A small self-supervised audio encoder (BEST-RQ), trained from scratch.
Model: log mel input, depths [2, 2, 3, 2].
Training: soap at rate 0.0028, 7100 steps, batches of 512.
Data: trained on synthesized solo parts of chorales (CocoChorales), 39062 training examples, 93.1 epochs.
Rows from block 6, named by matrix and row number. Each number is 128 + 32 x the weight over its row's rms, rounded and kept within 0 to 255. All counts start at 0.
# convs2: project pointwise conv (model.blocks.6.convs.2.weight, 200x1200x1), inputs 402-468
convs2.4 [113  85 121 159 129 142 139  88  70 166 218  90 107 184 116 165 163 156 161 108 123 172 121 121 106 116 130 198 158  88  69 130 167 112 182 166 113  92 127 185 169 168 130 136 135 112 153 176 135 199 141  97 168 141  34 128 204 123 165 149 107  79 161 146 140 139 104]
convs2.5 [ 94 123 152 125 170 185 113 109 105 177  83 142 106 111 110 134 191 124  87 155 110 133 169 160 135 115 178  91 122  99 106  99 213 220 117 158 186 126 146 177 110 170 192 174  95 113 132 110 161 154 152 155 155 158 114 114 179 145 181 124 155 142 127 108 165 173 139]
convs2.6 [189 130 110 151 136 118 171  43  88 132 121 128 148 107 143  90 136  94 157 136 119 143 134 121 115 120 106  98  83 184 105 137  62 192 134  90 162 126 144  78 109 143  59 147 141 158 145 110 146 101 134 131  83  88 116 101 181 122 144 138 105 181 143  92 128  99 134]
convs2.7 [154 124 186 135 130 159  75  56 177 129 109 109  98 207 123 123 121 166 126 142 148 118  87 136 179 140 161 105 107 178 113 114  94 134 108 140 138 115  94 138 143 125 185  67 146 115 135 141  96 147 129 167 131 109  88 144 105 140 162 121 108 170 102 140 136 153 148]
convs2.8 [156 130 131 131 215 150 125 194 160 128 166 179 108 179 105 116 106 136 100 101 138 140 133  73 131 105 103 143 102 185  94 124  89 134 155 105 158 137 106 152 124  92 160 145 119 138 156 115  91 158 117 172 162  94 143 126 132 136  96 138 155 149 148 103  73 126 119]
convs2.9 [179  88 127 100 171 138  77 117 118 110 114  96 158 151 151 110 138 121 215 125 126 126 173  90 165 118  92  98 119 134  85 146  79 104 118  80 122 152 118 114 172 156 177 125 165  93 123 150  89 124 152 107  78 145 141 101 128  86 106 194 156 167 148 155 144 122 134]
convs2.10 [131  68 132 109 121 173  73  94 113 153 111 176 126 143 169 149 188 149 124  61 130 129 145 126 142 141  92  90 205 110  84 129 128 137 103 108 183 117 149 134 134 121 136 162 170 180 156 119 149 113 121 121  96 159 148  47 114  90 146  95 142 100 130 170 173 136  97]
convs2.11 [ 88 164 136 122 121 130 142  90  85 129 124 133 169  64  83 156 152  72 111 104 183 181  96 143  94 117 156  99 106 146 201 174 169 110 135 125 137 113 195 118 130 106 103 138 111 118  91 101  85 123  94 121 107 126  84 155 156 105 148  93 142  74 126 144 114 105 116]
convs2.12 [161 104  91 164 149 102 144 175  98 152 187 146 156 185 178 105 100 125  86 158 156 153 141 141 114 137  97 127  93 117 145 173 135 155  82 122  66  71  94  98  71 149 114 175 143 130 175 150 135  48 155  71 142 136 104  68 106  90 125 169 120 120 134 107 113 117  97]
convs2.13 [121 121 126 153 135 154 116 158 114 148 131 158  96 148 209 109 136 218 115 167 127 146 149 156 135 160 175  94 160 129 146 154 147 158 182 108 117 110 100 101 174 144 137 150  80 125  78 160 156 164 155 118  84 116 161 137 113 173 107 146 139  91 115 128 173 104 193]
convs2.14 [ 38 152 136 113 153 158 185  91 166  94 113 178 170 156 113 117 125 126  73 143 146 153 132 128 168  97 168 121 107 147 147 135 137 118 141  87 117 128 140 135  91 110 115 157 151 170 126 128  55 115 138 102  59 169 136  61 146 148 138  64  94  75  89 140 149 155 144]
convs2.15 [153 129 172 124 140 150 140 133 158 127 116 177 146  70 159 160 138 153 103 104 146 186  95 103 161 150 133 134 136 161 114 186 134 102 199 161 123 117 150 145 151 160 162 140 155 123 146 154 127 138 131 157 110  96 132 136 156 112 199 172  74  94 127 179 150 125 152]
convs2.16 [124  83 150 116 117  93 135  84 143 109  66 116 173  63 122 146 172 114 139 127 120 154 174 126 151 182  96  86 104 148  90 112 161 170 104  90 177 152 118 112 107 107 124 114 149 130 119 120 120  72 120 132  89 169 111  76  85  96 148 124 100 194 149 136 147 121 120]
convs2.17 [135 106 164 117 142 123 219 144  62 169 152 105 138 132 118 124  94  75  46 147 191 123 139 156 161 126  75  46 116 158 110 129 223 179 111 191 133  84 160 169 151  62 140 146 140 148  82 106 135  69 139  88  95 122 132 107 163 135 144 138 107 178 112  81  99 155 101]
convs2.18 [142 121  72 105 105 147 102 177  91 221  94 114 143  76 106  83  65 108 139 179 184 185 112 136 112 166 129 163 154 150 140 125 158  57 134 130  52 139 154  98 161 172  73 170 110  88 149 123 148  87  88  99 160  42 174 106 126 108 118 102 134 114 120 154 140 127 117]
convs2.19 [136 160 135 156 119 122  79 120 149 152 157 124 108  97 116 182 180 117 205 147 180 157 159  81 147 138 154  99 123  77 112 174 140 108 171 130 175 166 144 147 139 133 149 137 151 172 104  85 181 161 137  75  45 177  73 145 142 137 118 116 118  96 108 130 173 131 113]
convs2.20 [148 117  67  71  98  88 176 157 161 114 113 127 138 181 111  79  96 144 104 102  91 195 138 118  74  61  60 109 145  83  96 104 114 128 100 150 161  77  91 140  72 166 174 123 146 135 158 100 122 141 152 160 133 154 126 138 130 100 117 106 151  53  47 123 117  39  85]
convs2.21 [142 128 140  74 142  66 160 117 159 141  99  98 124 159  78 111 128 122 144 137 140 108  92 120 156 120 153  88 167 177  92 112  92 110 161 126 124 141 125 142  88 173 196  71 122  91 150 172 113 158  74 154 112 150 164 115 154 120 157  71  95  89 110  99 127  93 103]
convs2.22 [ 80 136 108 125 123 129 165 213 129 119 107 151 177 103  48 127 138  79 149 113 111 128 170  64 106 124  66  99 103 105 144  82 143 187 145 114 112 132  88 159 149 124 171 105 174 107 108 161 127 138  89 174 116 159 166  76 100 113 172 141 147 141  64 162 121 156 125]
convs2.23 [106 196 155 111  87 124 112 134 127  73 135 132  88 142 105 151 146 143 192 100 144  93 119 142 135 160 158  89 138  95  89 135 137 100 154 163 115 141 155 140 147  83 119 191 103 192 150 135 150  88 139 177  86 154 124  76 140 141 137 122 115 123 133 146 119  95  98]
convs2.24 [108 131 157 130 159 129 156 110 109  64 189  92 151 117 134 154 153 149  95 154 121  89 153  74 120 152 158 119 134 119 173 172  89 112 178 118  74  79 177 101 146 116 113 136 110 130  55 118 129 125 154 123 134 113  99 175  94 123  91 107 135 139 121 138 174 171 168]
convs2.25 [132 151 107 146  96 159 109 114 148 141 121 165 108 113 150 183 151 110  95  64  84 120 115 104 182 123  96  74 132 171 129  58 110 155 129 143 186 208 121 165  46  88  64 140 145  91 163 101 139 101  79 124 110 107  98 102  93 115 166 104 117 140 103  79 128 146 163]
convs2.26 [177 104 144  91  94  97  78 177 107 155 142 196 132 165 113 118 136 143 159 171 118 128 145 106 118  76 142 146 107 136 165 128 128 137 141 146  99 128 165 126  82  85 144 119 100 166 115  95 147 109 110 172 161 149 140 129 102 149 112 156 135 162 143 131 115 114 142]
convs2.27 [122  97 143 144 125 136 130 161 125 139  90 165 140 181 137 174 146 156 179 167 107 191 112  70 168 118 133  76 134 114 104 150 148  71 168 117 148 163 174  95  92 146 115 125 130 116  66  89 116 123  75 108 137 141 176 141 120 123 128  75 126 112 155 144 147 142 150]
convs2.28 [157 111 116 150 158 157 120 114 113 135 109 155 134 175 163 126  91  69 171 125  86 144 154 120 101 138  84 154 179 153  90  99 153 122  95 149 107 176 141 132  76  76 189 142 133 135 142 136 114 113 130 127 217 137  59 107 183 115 100 144 142 111 194 138 149 119 116]
convs2.29 [106 124 136 141 123 133 130  54 185 122 126 144 161 187 107 145 146 183 131 157  88 181 158 173 139 134 154 123 131 106  59  98 173 132 130 109 161  99 102  57 147 189 105 127 127 156 128 136 175 161 130 135 102 132  92 139  79 132 123 122 102 145 141 152 138 153 145]
convs2.30 [122 175 103 126 111 109 184 111 139 127  98 159  98  90 106 147 165 119 137 148 160  90 141 108 134 163 143 148 103 108 196 116 143 123 164 133 171 116 142 128 109  52  98 140  89 132  62 149 135 130  65  68  56 100 143 123  93 138 162 127  97 120 130 132  98  80 131]
convs2.31 [ 92 146 134 186 117 159 141 143 129 121 185 158 107  74 127  95 112 146 105 170 159 123 186 140  87 138 117 124  82 133 126 129  90 168 120 129 114  85 120 158 156 199 114 121 137 143 162 146  83 146  84 107 120 137 152 149 114 143 164 125 121 119 115 113 121 152 143]
convs2.32 [133 177 143  68 124 162 125 108 161  12 128 112 142 103  99 101 121 132 113 220 133  44 181 124 140 150 165  93 112  73 142 120  35 194 117 117 146 130 154 187 166 139 182 115 124 175 148 146  90 118 143 119 161 131 103 105 144 156 144 113 150 127 156 158 106 144 140]
convs2.33 [129 126 113 109 134 122 125 158 130 137 160 134 144 136 136 125 143 119 116 192 111  88 126 161 156  97 109 166 154 169 203 132 118  95 124 161  90 124 170  75 144 113  70 138  98 100 147 143 116  89 144 144 106 177 183 112 128 129  90 110 163 147 169 134 140 101 137]
convs2.34 [136 128 132 124 149 115 133 144 128 128  98 132 102 119 115 122 126 170 171 125 138 147 116 168 134 146 164 117 129 186 125 159 108 117 115 132 102  92 114 154 132 148  85 132 152 130  63 182 131 184 102 100 138 157 204 163 101  66  81 140 122 171  98 157 105 113 128]
convs2.35 [114 130 108 143  94 106 179 135 101 146 169 172 112 159 159 126 149  77 145 121 136 143 128 181 132 130 127  93  76 156  82 133 186 150 116 154 155 116 155 188 116 118  95 109 100  87 122 171 136  86 107  86 126 132  83  68 204  61 156 171 182 140 113 101 135 155 104]
convs2.36 [134 125 116  88 110 169  68 132 157  97 100 151 148 106 153 140 117 104 118 161 131 140  83 125  97  93 122 139 120 138 141  96 118 122  75 100 131  90 115  34  93 139 155  85  80  86 151 115 146  87 127 137 133 116 202  86 144  50 102  89 168 137 164  85 146  94  85]
convs2.37 [128 117 117 123  88 118  89 139 147 131 135 134 186 115 113 120 141  43 132 118 162 118  61 137 100 140 136 209 115 185 161 133 123 122  98 140 139 121 105 183 132 112  97 121 105 150 131 122 121  99 109 157 121  88  93 116  83 133  94 112 155 154 129 117 114  75  96]
convs2.38 [142 128 117 155 138 159 204 125 132 173 115  94  73 194  90 113  96 132 126 166 154 159 202  95 138  63 165 179 168 124 159 153 125 139 134 120 138 103 189  98 162 117 138 177 178 133 158 133  86 134  72 170 159  83  93 174 103 136 135 192 142  67 142 101  70 145 121]
convs2.39 [172  90 117 157 149 111 145 160 106 155 149 161 149 127 128 129  63 197 173 152 152 106 129 147 101 101 138  83 126 199 106 187 120 148 148 122 158 129 172 185 142 127 164  99 145 141 117 124 110 203 141 115 110 112 126 107 127 158 104 136 131 102 122 191 200 197 129]
convs2.40 [ 78  89 111  71  84  98 146 170 135 126  92 114 182 114 141 139 152 101 132 211 167 117  56 116 115 147 147 137 211 133 175 174 198  84  92 111 103 140 148  59 215 145 137 157 148  64 124 111 159 138 125  93 142 120 122 113  82 121 156 173  66 121 142  86  92 123 127]
convs2.41 [140  83 149 187 168 160 109  88 126  95 117  85 101 118 147 155 169 134  91 120 145  63 151 142 145 132 120 104 113 104 122  91 132 165 124 125 156 118 142 157 129 152  93 136  92 122 232 110 160 167 147 155  83 117 183 150 168 115 168  97  62 127 139  86 115 147 118]
convs2.42 [135 149 147 134 141 188  46 170 160 170  88 177 116 156 123 160 152 108 115 144 122 121 186 162  74 153  69 130 109 107 116 134 105 127 145 138 122 132 169  96 174 107 143 161 121 109  55 183 165  86 142 176 163 167 133  86 116 115 119 154 117 123 116 148 143 144 146]
convs2.43 [175  94 136 141 153 101 119 112 128 127 125 167 137  91 124 106 189 147  94 111 126 164 108 103 132 123  79  98 204  79  50 171 108  68 152 121 123  95  99 107  89 143 123 142 168  96 191 149 129 169 135 122 166 124 133  55 146 113 116  94 172 118 129 130 138 180 123]
convs2.44 [153 127 103 129 131 114 151 188 137  99  98 133  86  98 186 139 103 120 126 142 162 133 118 138  97 106 102 125 154 164 145 131 124  94 120 105  64  86 193 124  66 153  98 175 133 125  63 137 179 157 140 143  43  92 169 120 139  78 142 136  80 129 137 145 137 145 110]
convs2.45 [ 99  73  98 126 113 157 158  84  91  96 157 100 144 145 141 114 128 157 122  89 165 113 170  84 155 107 105  60 150  66 166  89 112 138 100 151 132 160 159 203 135  36 142 112 154 121 129 128 149  93 129 123 174 144 109 147  93 164 108 119 123 106 125 131  78 180 140]
convs2.46 [164 120 119 135 147 107 167 185 185 119 141 140 160 160 183 120  96 148 141 125 139 139 100 120 145  83  71  98 131 104 122 191 154 120 134 130  97 131 136  99 113 102 118 166 113 132  88  77 182  95 121  95 119 142  77 134 122 121 115 194  65 157  95  60 137  99 111]
convs2.47 [ 80 136 101 184 112 127 142 150 127 215 126 158 111 132 124 141  98 163 147 173 125 157 147 123 106 146 108 190  88 159 133 128 140 165 117 155 155  93 132 170 139 171 110  69 188 120 111 134 109 182 121 138  79 111 166 135 150 101 127  95 185 114 139 134 108  90 169]
convs2.48 [140 139 152 109 163  76  59 138  84 104 142  93 150 129 119  99 120  33 117  92  86 182  93 148  98 167 141 116 106 138 144  96 145 163 113 138 150 124 104 118 141 130 112  92 179 147 110 134 109 125 116 140 118 182 153  63  85 137 103 134 146 182 138 120  69 107 107]
convs2.49 [161 113 152 145 156  78  93  92 167 140  94 144  49 117 110 135  78 161 129 137 106 148 102 114 145 137 104 151 129  40 118 104 158 144 172 135 127  96 175 106 140 113 171 145 160 119 116 149 142 138 127  69  99 125 131 156 102 193 106 161  80 145 130 130 126 165 168]
convs2.50 [ 93 137 121 174  94 157 193 105 203  93 130 157  82 133 174 154 142 143 153 162 145 147 117 124 143 160 125 175  75 152 189 180  86 120 192  79 174 183 157 122 123 159 155 175 119 144 111 106  94 127 119  58 110 105 150 207 126 157 124 166  94 200 138 129 128 127 139]
convs2.51 [172 125 114 109 163 172 196 128 167 143  98 127  90  72 165 126  98 111 127 149 133 149 102  73 154 144 134 135 130 155  98 122  54 162 194 183 129 118 135  80 142  98  87 124 133 155 143 167 184  76 106 151 107 133 163 141 111 110 130 176 101 113  81 139 133 149 141]
convs2.52 [133 145 116 109  76 118 154  74 120 101 179 121 182  87 126 130 136 121 138 145 163 199  91 173 138 155  90 134  81 127 106  91  70 181 105  94 149  98 115 140 172 186 175 152 194 109 128 211 143 175 206 128 151 106 124 167 129 164 128 152 107 135 159 138 130 100 100]
convs2.53 [ 73 155 137  97 157 179 142  63 124 125 150 148 139  94 108 162 141  86  92  94 184 195 126  87 108 127 185  66 123 108 146 157  82  86 186 121  64 132  90 134 110 121 119  89  87 142 143 183 112 130 137 150 126 166 114  82 198 150 131 104 120 114 122  99 165 111 137]
convs2.54 [186 102 120 115 124 182  25 164 155 183 120 211 205  39 135 113 156  84 155 150  97 172 150 115 116 135 141 169 159 122  97 151 136 123 178 145 126 109 132 113 141 140 152 110 154 163  96 118 107  82  94 138 179 130 139  79 117 193 156 153 142  85  87 118 109  77  95]
convs2.55 [117 146 172 117 108 121  64 108 149 150 131 123 167 109 110 110 155 107 138  82  84 182 124 129 112  63 107 109 103 125 149  96  64  97 101 142  84 148 131 150 110 137 142 122 134 142 116  91 163 110 152 108 106  55 100 140  99 132 106 158 203 139  71 169 143 118 138]
convs2.56 [162 115 108 158 123 161  39  89 105  86 139 154 148 134  84  87 170 101 169 165 171 136 164 122 110 134 100  93 141 140 148 103 164 164 173  92 150 122 138  94  91 160  83 101 134 117 112 130 130 106 105 118 150 159 111  70  75 186 136 135  72 117 120 133 126  70  63]
convs2.57 [117  74 128 199 136 140 108  78 111 134 179 123 111 147  75 173 136 186 112 162 147 123 198 131 120 111 169 140 155 148 169 103 105 136 110 107 134 144 168 170 150 125 155 165 150 121 119 160 122 157 130 148 134 118 124 176 132 180 157 133  85 131  72 162 114 142 139]
convs2.58 [114 138  81 158 123  89 140 157 104 135 146  82 144  73 103 108 167  94 103 111 129 152 126  73 142 122  99 119 119 131  93 113 112 154 122 119 135  89 166 152 156 123 194 160 137 103 102 175  74 138  95 117 179 110 102 136  95 154  99 160 147 136 106  99 109 154 115]
convs2.59 [163 117 146  65 108 153  49 101 143 140 143  86 109 206 166 122  91 121  83  62 141 104 131 121 115 162 128 111  81  98 102  75 155 134 132 116 104  90 120  91  91 131  93 142 127 140 100 143  71 179 153 165 116 107 127 132 148 168 192 125 193 123  81 154 122 121 116]
convs2.60 [121 136 159 112 169 115 167  71  56 100 164 127  79  89  81 136 152  87 128 112 139 142 164 101 132 121 161 150 113 145 149 160  96 106 178 150 120 109 133 149 131 121 160 157  96 147 121 165 149 133 134 140 152 144 149 121 128 136  59 147 155 148 114 152 169 156 163]
convs2.61 [171 186 130 100 126  80  91 159  99  81 183 139 150 142 168  82 180 142 118  61 128 113  97  72 109  90 177 109 161 163 132 134 199 121  86  87 106 186 119 155 191 192 143 161 142 172 106  70 132 122 130 124 223 117  90 128 115 129 116 163  93 150 133 149 165 179 102]
convs2.62 [128 163 136 146 121 112 220 167  73 186 144 161 129 195 172 138 118 121 117 191  93 138 162 177 148 137  97 108 210 150 104 152  85 128 123 157 135 104 166 129  97 147 142 175 138 138 159  89 144 141 140 159  46 191  94  77 185 151 149 108 183 123 195 100 102 123 146]
convs2.63 [ 32 123 177 160 108 128  98  70 159  81 182 181  66  74 152 131 144 125 152 167 128 124  76 124 135 145 132 158  99 138  98 142 104  49 156  96 157 123 109 136 113 137  87 178 118 141  83 124 143  90 150 153 179  79 116  84 170 151 162 139 146  87 101 138 151 110 133]
convs2.64 [127 171 117 109 148 136 167 153 161 118 114  90 135 140 166 117 116 101  71 167 159 105 139 170 140 130  94 160 142 160 107 159 135 156 147  96 115 101 133 118 169  99 117 161 179 138 211  90 130 130 120 125 111  87 119 132 163 100  79 123 150 158 123  96 144  98 152]
convs2.65 [204  97 125  93 115 138 149  61 126 119 148 112 121 109 115 107 165 165 151 114 120 113 100  57 114 151 132 124 120 118 141 146  81 127  84 107 102  34  92 186 106 188  94 177 167 174  93 120 102 126 142 102 137 132  45 176 158 132  94 112 113 139 156 147 186 104 154]
convs2.66 [183  83 175 164 203 167 159 127  68  81  69 135 121  46  83 119 133  99 144  72 137 157 101 132 147 106 109 127 141 144 104 177 131  95 166 141 129 164 129  73  82 148 112  80  81 178 119  81 124 123 113  99  92 136 166  82 132 119 142 150 114 152 115 154 142 123 126]
convs2.67 [156 138 164 147 167 128 123 106  61  72 152 120 180 215 157 102  95 120 128 139 167 105 103 165  86 126 115 203  84 140 119 135 124 125 125 137 114 144 126 130 153 198  89  98  89  98 116 126 103 127 166 137 197 119 151 122 164 103 114 124 141 107  93 125 132 200 113]
convs2.68 [170  99 159 136 125  72  94 117 175 195 130 152 135 125 163 133 126 113 116 111  81 126 178  91 156 121 129 127 137 177 188 148 101  89 120 103 164 108  98 109 175 190 146 129 161 117 111 149  81 172  82  96 120 157 109  84  96 114 103 197 126 175 128 198 155 158 138]
convs2.69 [173 108 163 105  95 199 102 147  69 167 149 142 132 153 166 112 126  91 109 177  65 157 130 127 133 109 143 108 114 225  66 155 147 143 177  70 142 147 127  79  95  90  84 138 159 104 109 149 168 145  76 163 119  82 152 113  97 122  85 114 160 130 152  88 160 100 140]
convs2.70 [127 169 200 126 176 102 121  64  94 122 113 120 125 114  85 180 123 123 129 186 101 132 160  54 152 134  99 110 161  79 119 170 135  91 112  90 132  57 108 168 141 150  73 143 111 163  89  66 161 143 120 109 155 118 121 170 135 156 134 128 135 121 185 146 128 155  94]
convs2.71 [100 141 133 111  96 133 144 121  75  84 152 112  86 170 124 119 142 105 135 162 142 115 165 130 128 172 168  84  79 101 155 180 163 161 121 132 127 123 107 149 139 173 145 137 205  89 107 173  93  85 132 154 187 125 160 136 139  86 146 142 161 130 154 151 134 123 114]
convs2.72 [181 103 107 159 168 185 153 107 129 135 119 192 120 122 168 103 150  92 146 172 165 132 156 111  77 104  85  86 111 167 103 123 154 130 110 103 109  94 128 126 107  97 142 159 116 156  92 137  72  78 110 115 158 133  82 142 117 115  98 139 139 105 170 112 141 126 110]
convs2.73 [114 127  83 136  78  68 178 122 149  83 126 135 144 191 143 143 137 112 105  92 156  86 110 155 106  83  95 127 138 152 181  87 171  80 107 133  98  98 144 140 130  92 139 104 100 131 119 137 139  75  93 189 136 160 140  79 154 149 144 112 126 160 140  96 152  94 139]
convs2.74 [ 56 125 129 169 106  80 169 109 121 102 159 153 101  52  78 119 135 135 197 103 126 155 174 108 121 118 126 198 108 109 112 162 116 169 158 112 184 158 142 147 121 134 154 132 135 132 116 119 155 128 136 167 191 129  64 153 120 110 159 104 110 128  92 147 118 186 146]
convs2.75 [ 88 114 166 111 134 143  61 154 105 166 143  99 148 127 103 143  58  63  95 127 121 141  69 154 117 101 138 200  85 140 152 167 135  95 104 142 146 124 126 124 106 112  91 129  98 156 122 151 137  97 124 133  94 112  92 104 104 183  98 120 151 164 152 154 139 127 129]
convs2.76 [152  77 127 101 115 131 147  79 121 121 107  97  78 180 167 154 174 118 162  79 107 104 161 142 120 146 160 156 108 121 132  92 143  95 160 107 135 133  97  60 187 216  96 158 129 156 145  80 109 137 100 152 103 169 105 136 130 110 131 193 103 186 116 122 131 106 150]
convs2.77 [153 137 117 107 206  93 174 208 134 108 140 142 169 205 146 139 135 146 129 148 148 166  83  83  95 139 103 149  61 137  83 134 146 116  99 123 129 158 121  34 117 159 118 118 142 143 128 122 139 168 119  90 139 128 109  83 125 122 131 150 204 133 104 110 166 102 117]
convs2.78 [135 124 181 130  94 146 123 113  93 133 126 154 173 121  88 135 146 166 121 104 144 154  66 102  82 155 111  97  60  89  76 122 157  93  94 108 127 150 116  75 121 141 160 191 135 144 113 132 151 137 154 154 164 116 108 133 123 150 114 154 108 150 195 152 162 129 143]
convs2.79 [ 88  82 149 117 132  96 147 114 109 158 137 101 100 116 128 192 106 151 132 150 166 140 143 182  92  63 189 101 102  79 119 160 150 104 180 132 143 164 108 136  64 108 167 130  98 132 128 131 148  77 133 120 182 183 156 117 147  93 101 138 112 106 156 120 124 115 115]
convs2.80 [ 99  93  94 202 150 120 143 132 140  91 152 183 100 147 153 173 126 103 144 166  78 130 178 161 148 116 154  93 142 128 120 128 177  86 140 179 139 133 142 132 126  77  87 116  77 123 114  79 138 107 195 135 158 103  97  96 135 162 181 136 198 122 193 123  93 114 130]
convs2.81 [192 150 133  86  86 128  96 119 161  93 110  83 127 192 147 103 111 149 177 154 170 186 144 114 137 165  66 130  60 103 114 141  98 115  97 129 109 136 140  52 207 108 146  99 139  89 190 145 122 119  71 101 156 112 213 207  93  85 125 130 160  73 163 123 113 170 150]
convs2.82 [165 102 137 124 177 134 126 120  26  90  98 143 168 111  87 196 146 136  53 124 132 128 122  97 126 184  97 178 128 150 127 118 133 166 133 159  86 221 106 101 186 151 113  94  93 150 114  89  94 114 155 153 116 165 135 106 140 136 150 130 149 151 162 100 140 134 117]
convs2.83 [109 100 128 113  82 171 135  59 160 139 132 128  92  98  96 102 168 166  97  75 117 106 158 105 173 140 100  90 183 182 171  99 110 158 129 130 140  79 154 190  97 143 114 146 109 100 166 129 129 154 166 117 134  94 110 116 123 126 135 138 110 170 136 172 117 136  62]
convs2.84 [104 105 125 107 119 143 148 214 131 170 120 142 131  82 106 154 122 159 113 126 121 139  92 118  73  91 116 168  63 121 130 132 199 155 120 145 125 127 117  80 118 177 159  89 139 139 159 116  97 139  74 103  94  88 175 130  94 140  89  82  92 178 158 144 105 127  72]
convs2.85 [181 142  85  95 110 164 163 183 153 137 147  67 147 118 151 168 100  80 141 140 115 116 111 170 113 158 148 176  72  88 113 134 153 178  78 121 122 145 114 198 174 183  95 146 135 114 107 184 148 100 142 128 104 117 206 106 171  80 166 134 123 115 106 141  99 131 131]
convs2.86 [ 97 129 161 144 107 155 105 103  95 132 117 160  69 143 174 138 118  89 112 163 105 123 137 148 116 133 111 149 154  92 111 130  87 137 138 139 102 142 167 129  61 175 152 112 165 120 147  92 166 107 161 184  89 154 105 123 138 136 106 170  95 117 157  85 158 110  93]
convs2.87 [124 105 183 159 145  94 158  49  99 139 175 180 125  73 173 151 164 126  90 117 161 165 119 117 188 141 122  89 123  63  66 134  97 121  75 127 122 201 117 150  79 164 209 124 114 102 151 113 173 154 186  26 159 168  97 188 133 160 118 136 101 139  84 149 138 181  96]
convs2.88 [136 134 113 175 163 140 211 108 129 154 123 146 183  83  85 127 113 201 100 105 159 123 143 132 101 170 151 172  92 100 168 156 112 101 124 123 178 107 160 139 128 172 129 130 139 120 150 180 130 155 150 106 147 132 161 136 126  69 129  93 147  79 127 132  96 129 131]
convs2.89 [125 101  64 115 102 134 110 144 150 197 210 156  51 171 141 105  99 135  49 154 158 141 140 168 189 148 107 150 108 118  97 120 102 110 120 133 106 143 145 180 123  99 136 114 113 128  89 123 138 114 166 144 149 116 100 121 170 156 156 125  87 147 118 104 149 139 109]
convs2.90 [143 128 126 156 158 111 182 154  77 137 137 101 117 179 165 144 136 167  66 175 125 140 126 133 104 131 120 123 109 176 112 196  73  65 170 109 136  61 135  95 133 146  67 180 115  89 124 117 150 200 140 108 176 163 128  88 105 169 122 133 113  76 122 147 138 160 119]
convs2.91 [102 106 160 135 127  82 107 183 130 165 118 105 137 108  67  93 138 147 168 108 127 140 146 139 147 146 137  82  39 169 143 112  96 102 177 134 100 195  82 114 126 135 117 143 128 109 126 160 103 186  78 160 142 161  69 124 120  68 123 161 182 162  85  91  95  46 115]
convs2.92 [155 124 116 152 108  92 160 163  98 131 126  97 163 183 127 104 127 148 138 178 153 125  84 122 103 109  99 167 102 136 129  87 154  78  94 133 109 167  86  91 158 109 150 107 131 125  96  83 171 143 128 119 188  62 117 145 101 167 136 146  16 139 126 154  77 134  98]
convs2.93 [163  97 147  98 133 110 103 127 120 167 131 140 137 150 195 134 125 147 168 115 103 174 148 116 126 129 142  73 168 119  85 129 138 144 155 145 117  80 129 110 146 207 126 182 161 129 102  85 116 145 144 108  80 185 142  98 153 134  91 163 119 121 142 133 124 102 147]
convs2.94 [150 119 152 158 119 150 143 176 103  85 171 127  74 112 183 102 176 120 157 149 111  82 136 137 135 160  67 155 110 107  98 172 137 233 105 114 152 154 167  91 154 116 175 125 108  84 152 146 114 104 134  91  73 195  59 101 116 102  89 170  96 112 157 212  80 163 137]
convs2.95 [152  83 116 127  92 124 126 162  86 135 122 114 158 138 126 144 153 130 143 106 133 125  85  70 108 155 104 186 134 147 147  71 157  95 102 166 148  65 124 188  94 153 100 170 150 160 145 166 205 128 139 121 145 104 183 146 118 152 178 157 102 201 159  63  95 116  99]
convs2.96 [131 107 121 141 146 124  99  61 221  62 140 104 103 112 160 113 180 159  91 217 134  89 111 142 129 135 130 142 108 114 108 144  92  60  53  83 139 146 144 147 145 139 126 105 173 119 148 138 192  82 118  96 116 170 152 217 156 137 146 154 111 123 131  67 128 114 109]
convs2.97 [170 149 111 131  77 132 193 124 160 146 134 106 157 176 148  80 168 126  91 118 182 143  84 152 147 150  83 178 130 182 141 168 148 141  81 137 141 105 126 139 180  65 161 159 172  92 113 129 174 133 112 112 135 100  44 126 134 138 135  88 105 165 143 125 149 147 167]
convs2.98 [114 120 110 133  99 107 132 154 183  82 131 143 127 120 137 161 171 111 148 150 147  99 162 162 132 110 144  88 199 130 130 159  85  93 119 117 109 195 210 115 172  66 159 144 123 140  95  82 135  90 155 175 121 125 130  80 141 155 128 115 143 142 144 145 143 113 158]
convs2.99 [102 115 116  79 146  86 101 142 118 120  61 175 120 157 104 103 102 105 120 151 141 104 104 128 150 136 133  65 137  86  77 111 194 175  63 118  97 128 145 110  94 128 118 102 130 173  83 146 152  94  96 115 165 119 106 111 140 135 156 127  79  90 163 109 166 115 110]
convs2.100 [134 183 129 140 115 144 128  69 106 135 114 167 104 133  80 171 107 143 122 157  86  95 118 165  63 110 214 159 176 106 144 122 129  95  99 124  99 192 186 114 141 168  84 128 100 158 189  94 157 149 124 173 186 173  58 155 122  81 117  98 143 117  86 100  72 139 112]
convs2.101 [152 147 122 129 162 144  90 148 117  93 126 110 140 161 120 127 136  56 158 169 144 149  86 127 174 130 111 133 161 118  81 168 119 138 124 107 121  22 158 145 135 189 150 117 153  98 127 134 163  77 107 116  85 160 148  87  84 160 109 182 135  95 138 153 101 132 123]
convs2.102 [120  99 167 115 141 158 155 144 141 130  80 181 114  93 161 122  72 210 105 138 151 131  82 123 113  99 144 133 128 107  64 163 108 160 154 113 197 178 131  98 150 174 101  86 162 126 175 128 171 122 123 111 110 197 160 162 108  95 161 110 164 115 103 142 116 159 136]
convs2.103 [ 96 137 158 110 161 148 158 147  83 143 179 162 171  67 123 128 129 150  57 142 139 148 118 154 153 132  99 129 144 118 171 123 176 100 177 156 134  99 108 112 142  42 137  91  99 145 109 108 113 138 118  92 124 184  86 114 136 108 147 141 160 144 150 123 111 130 115]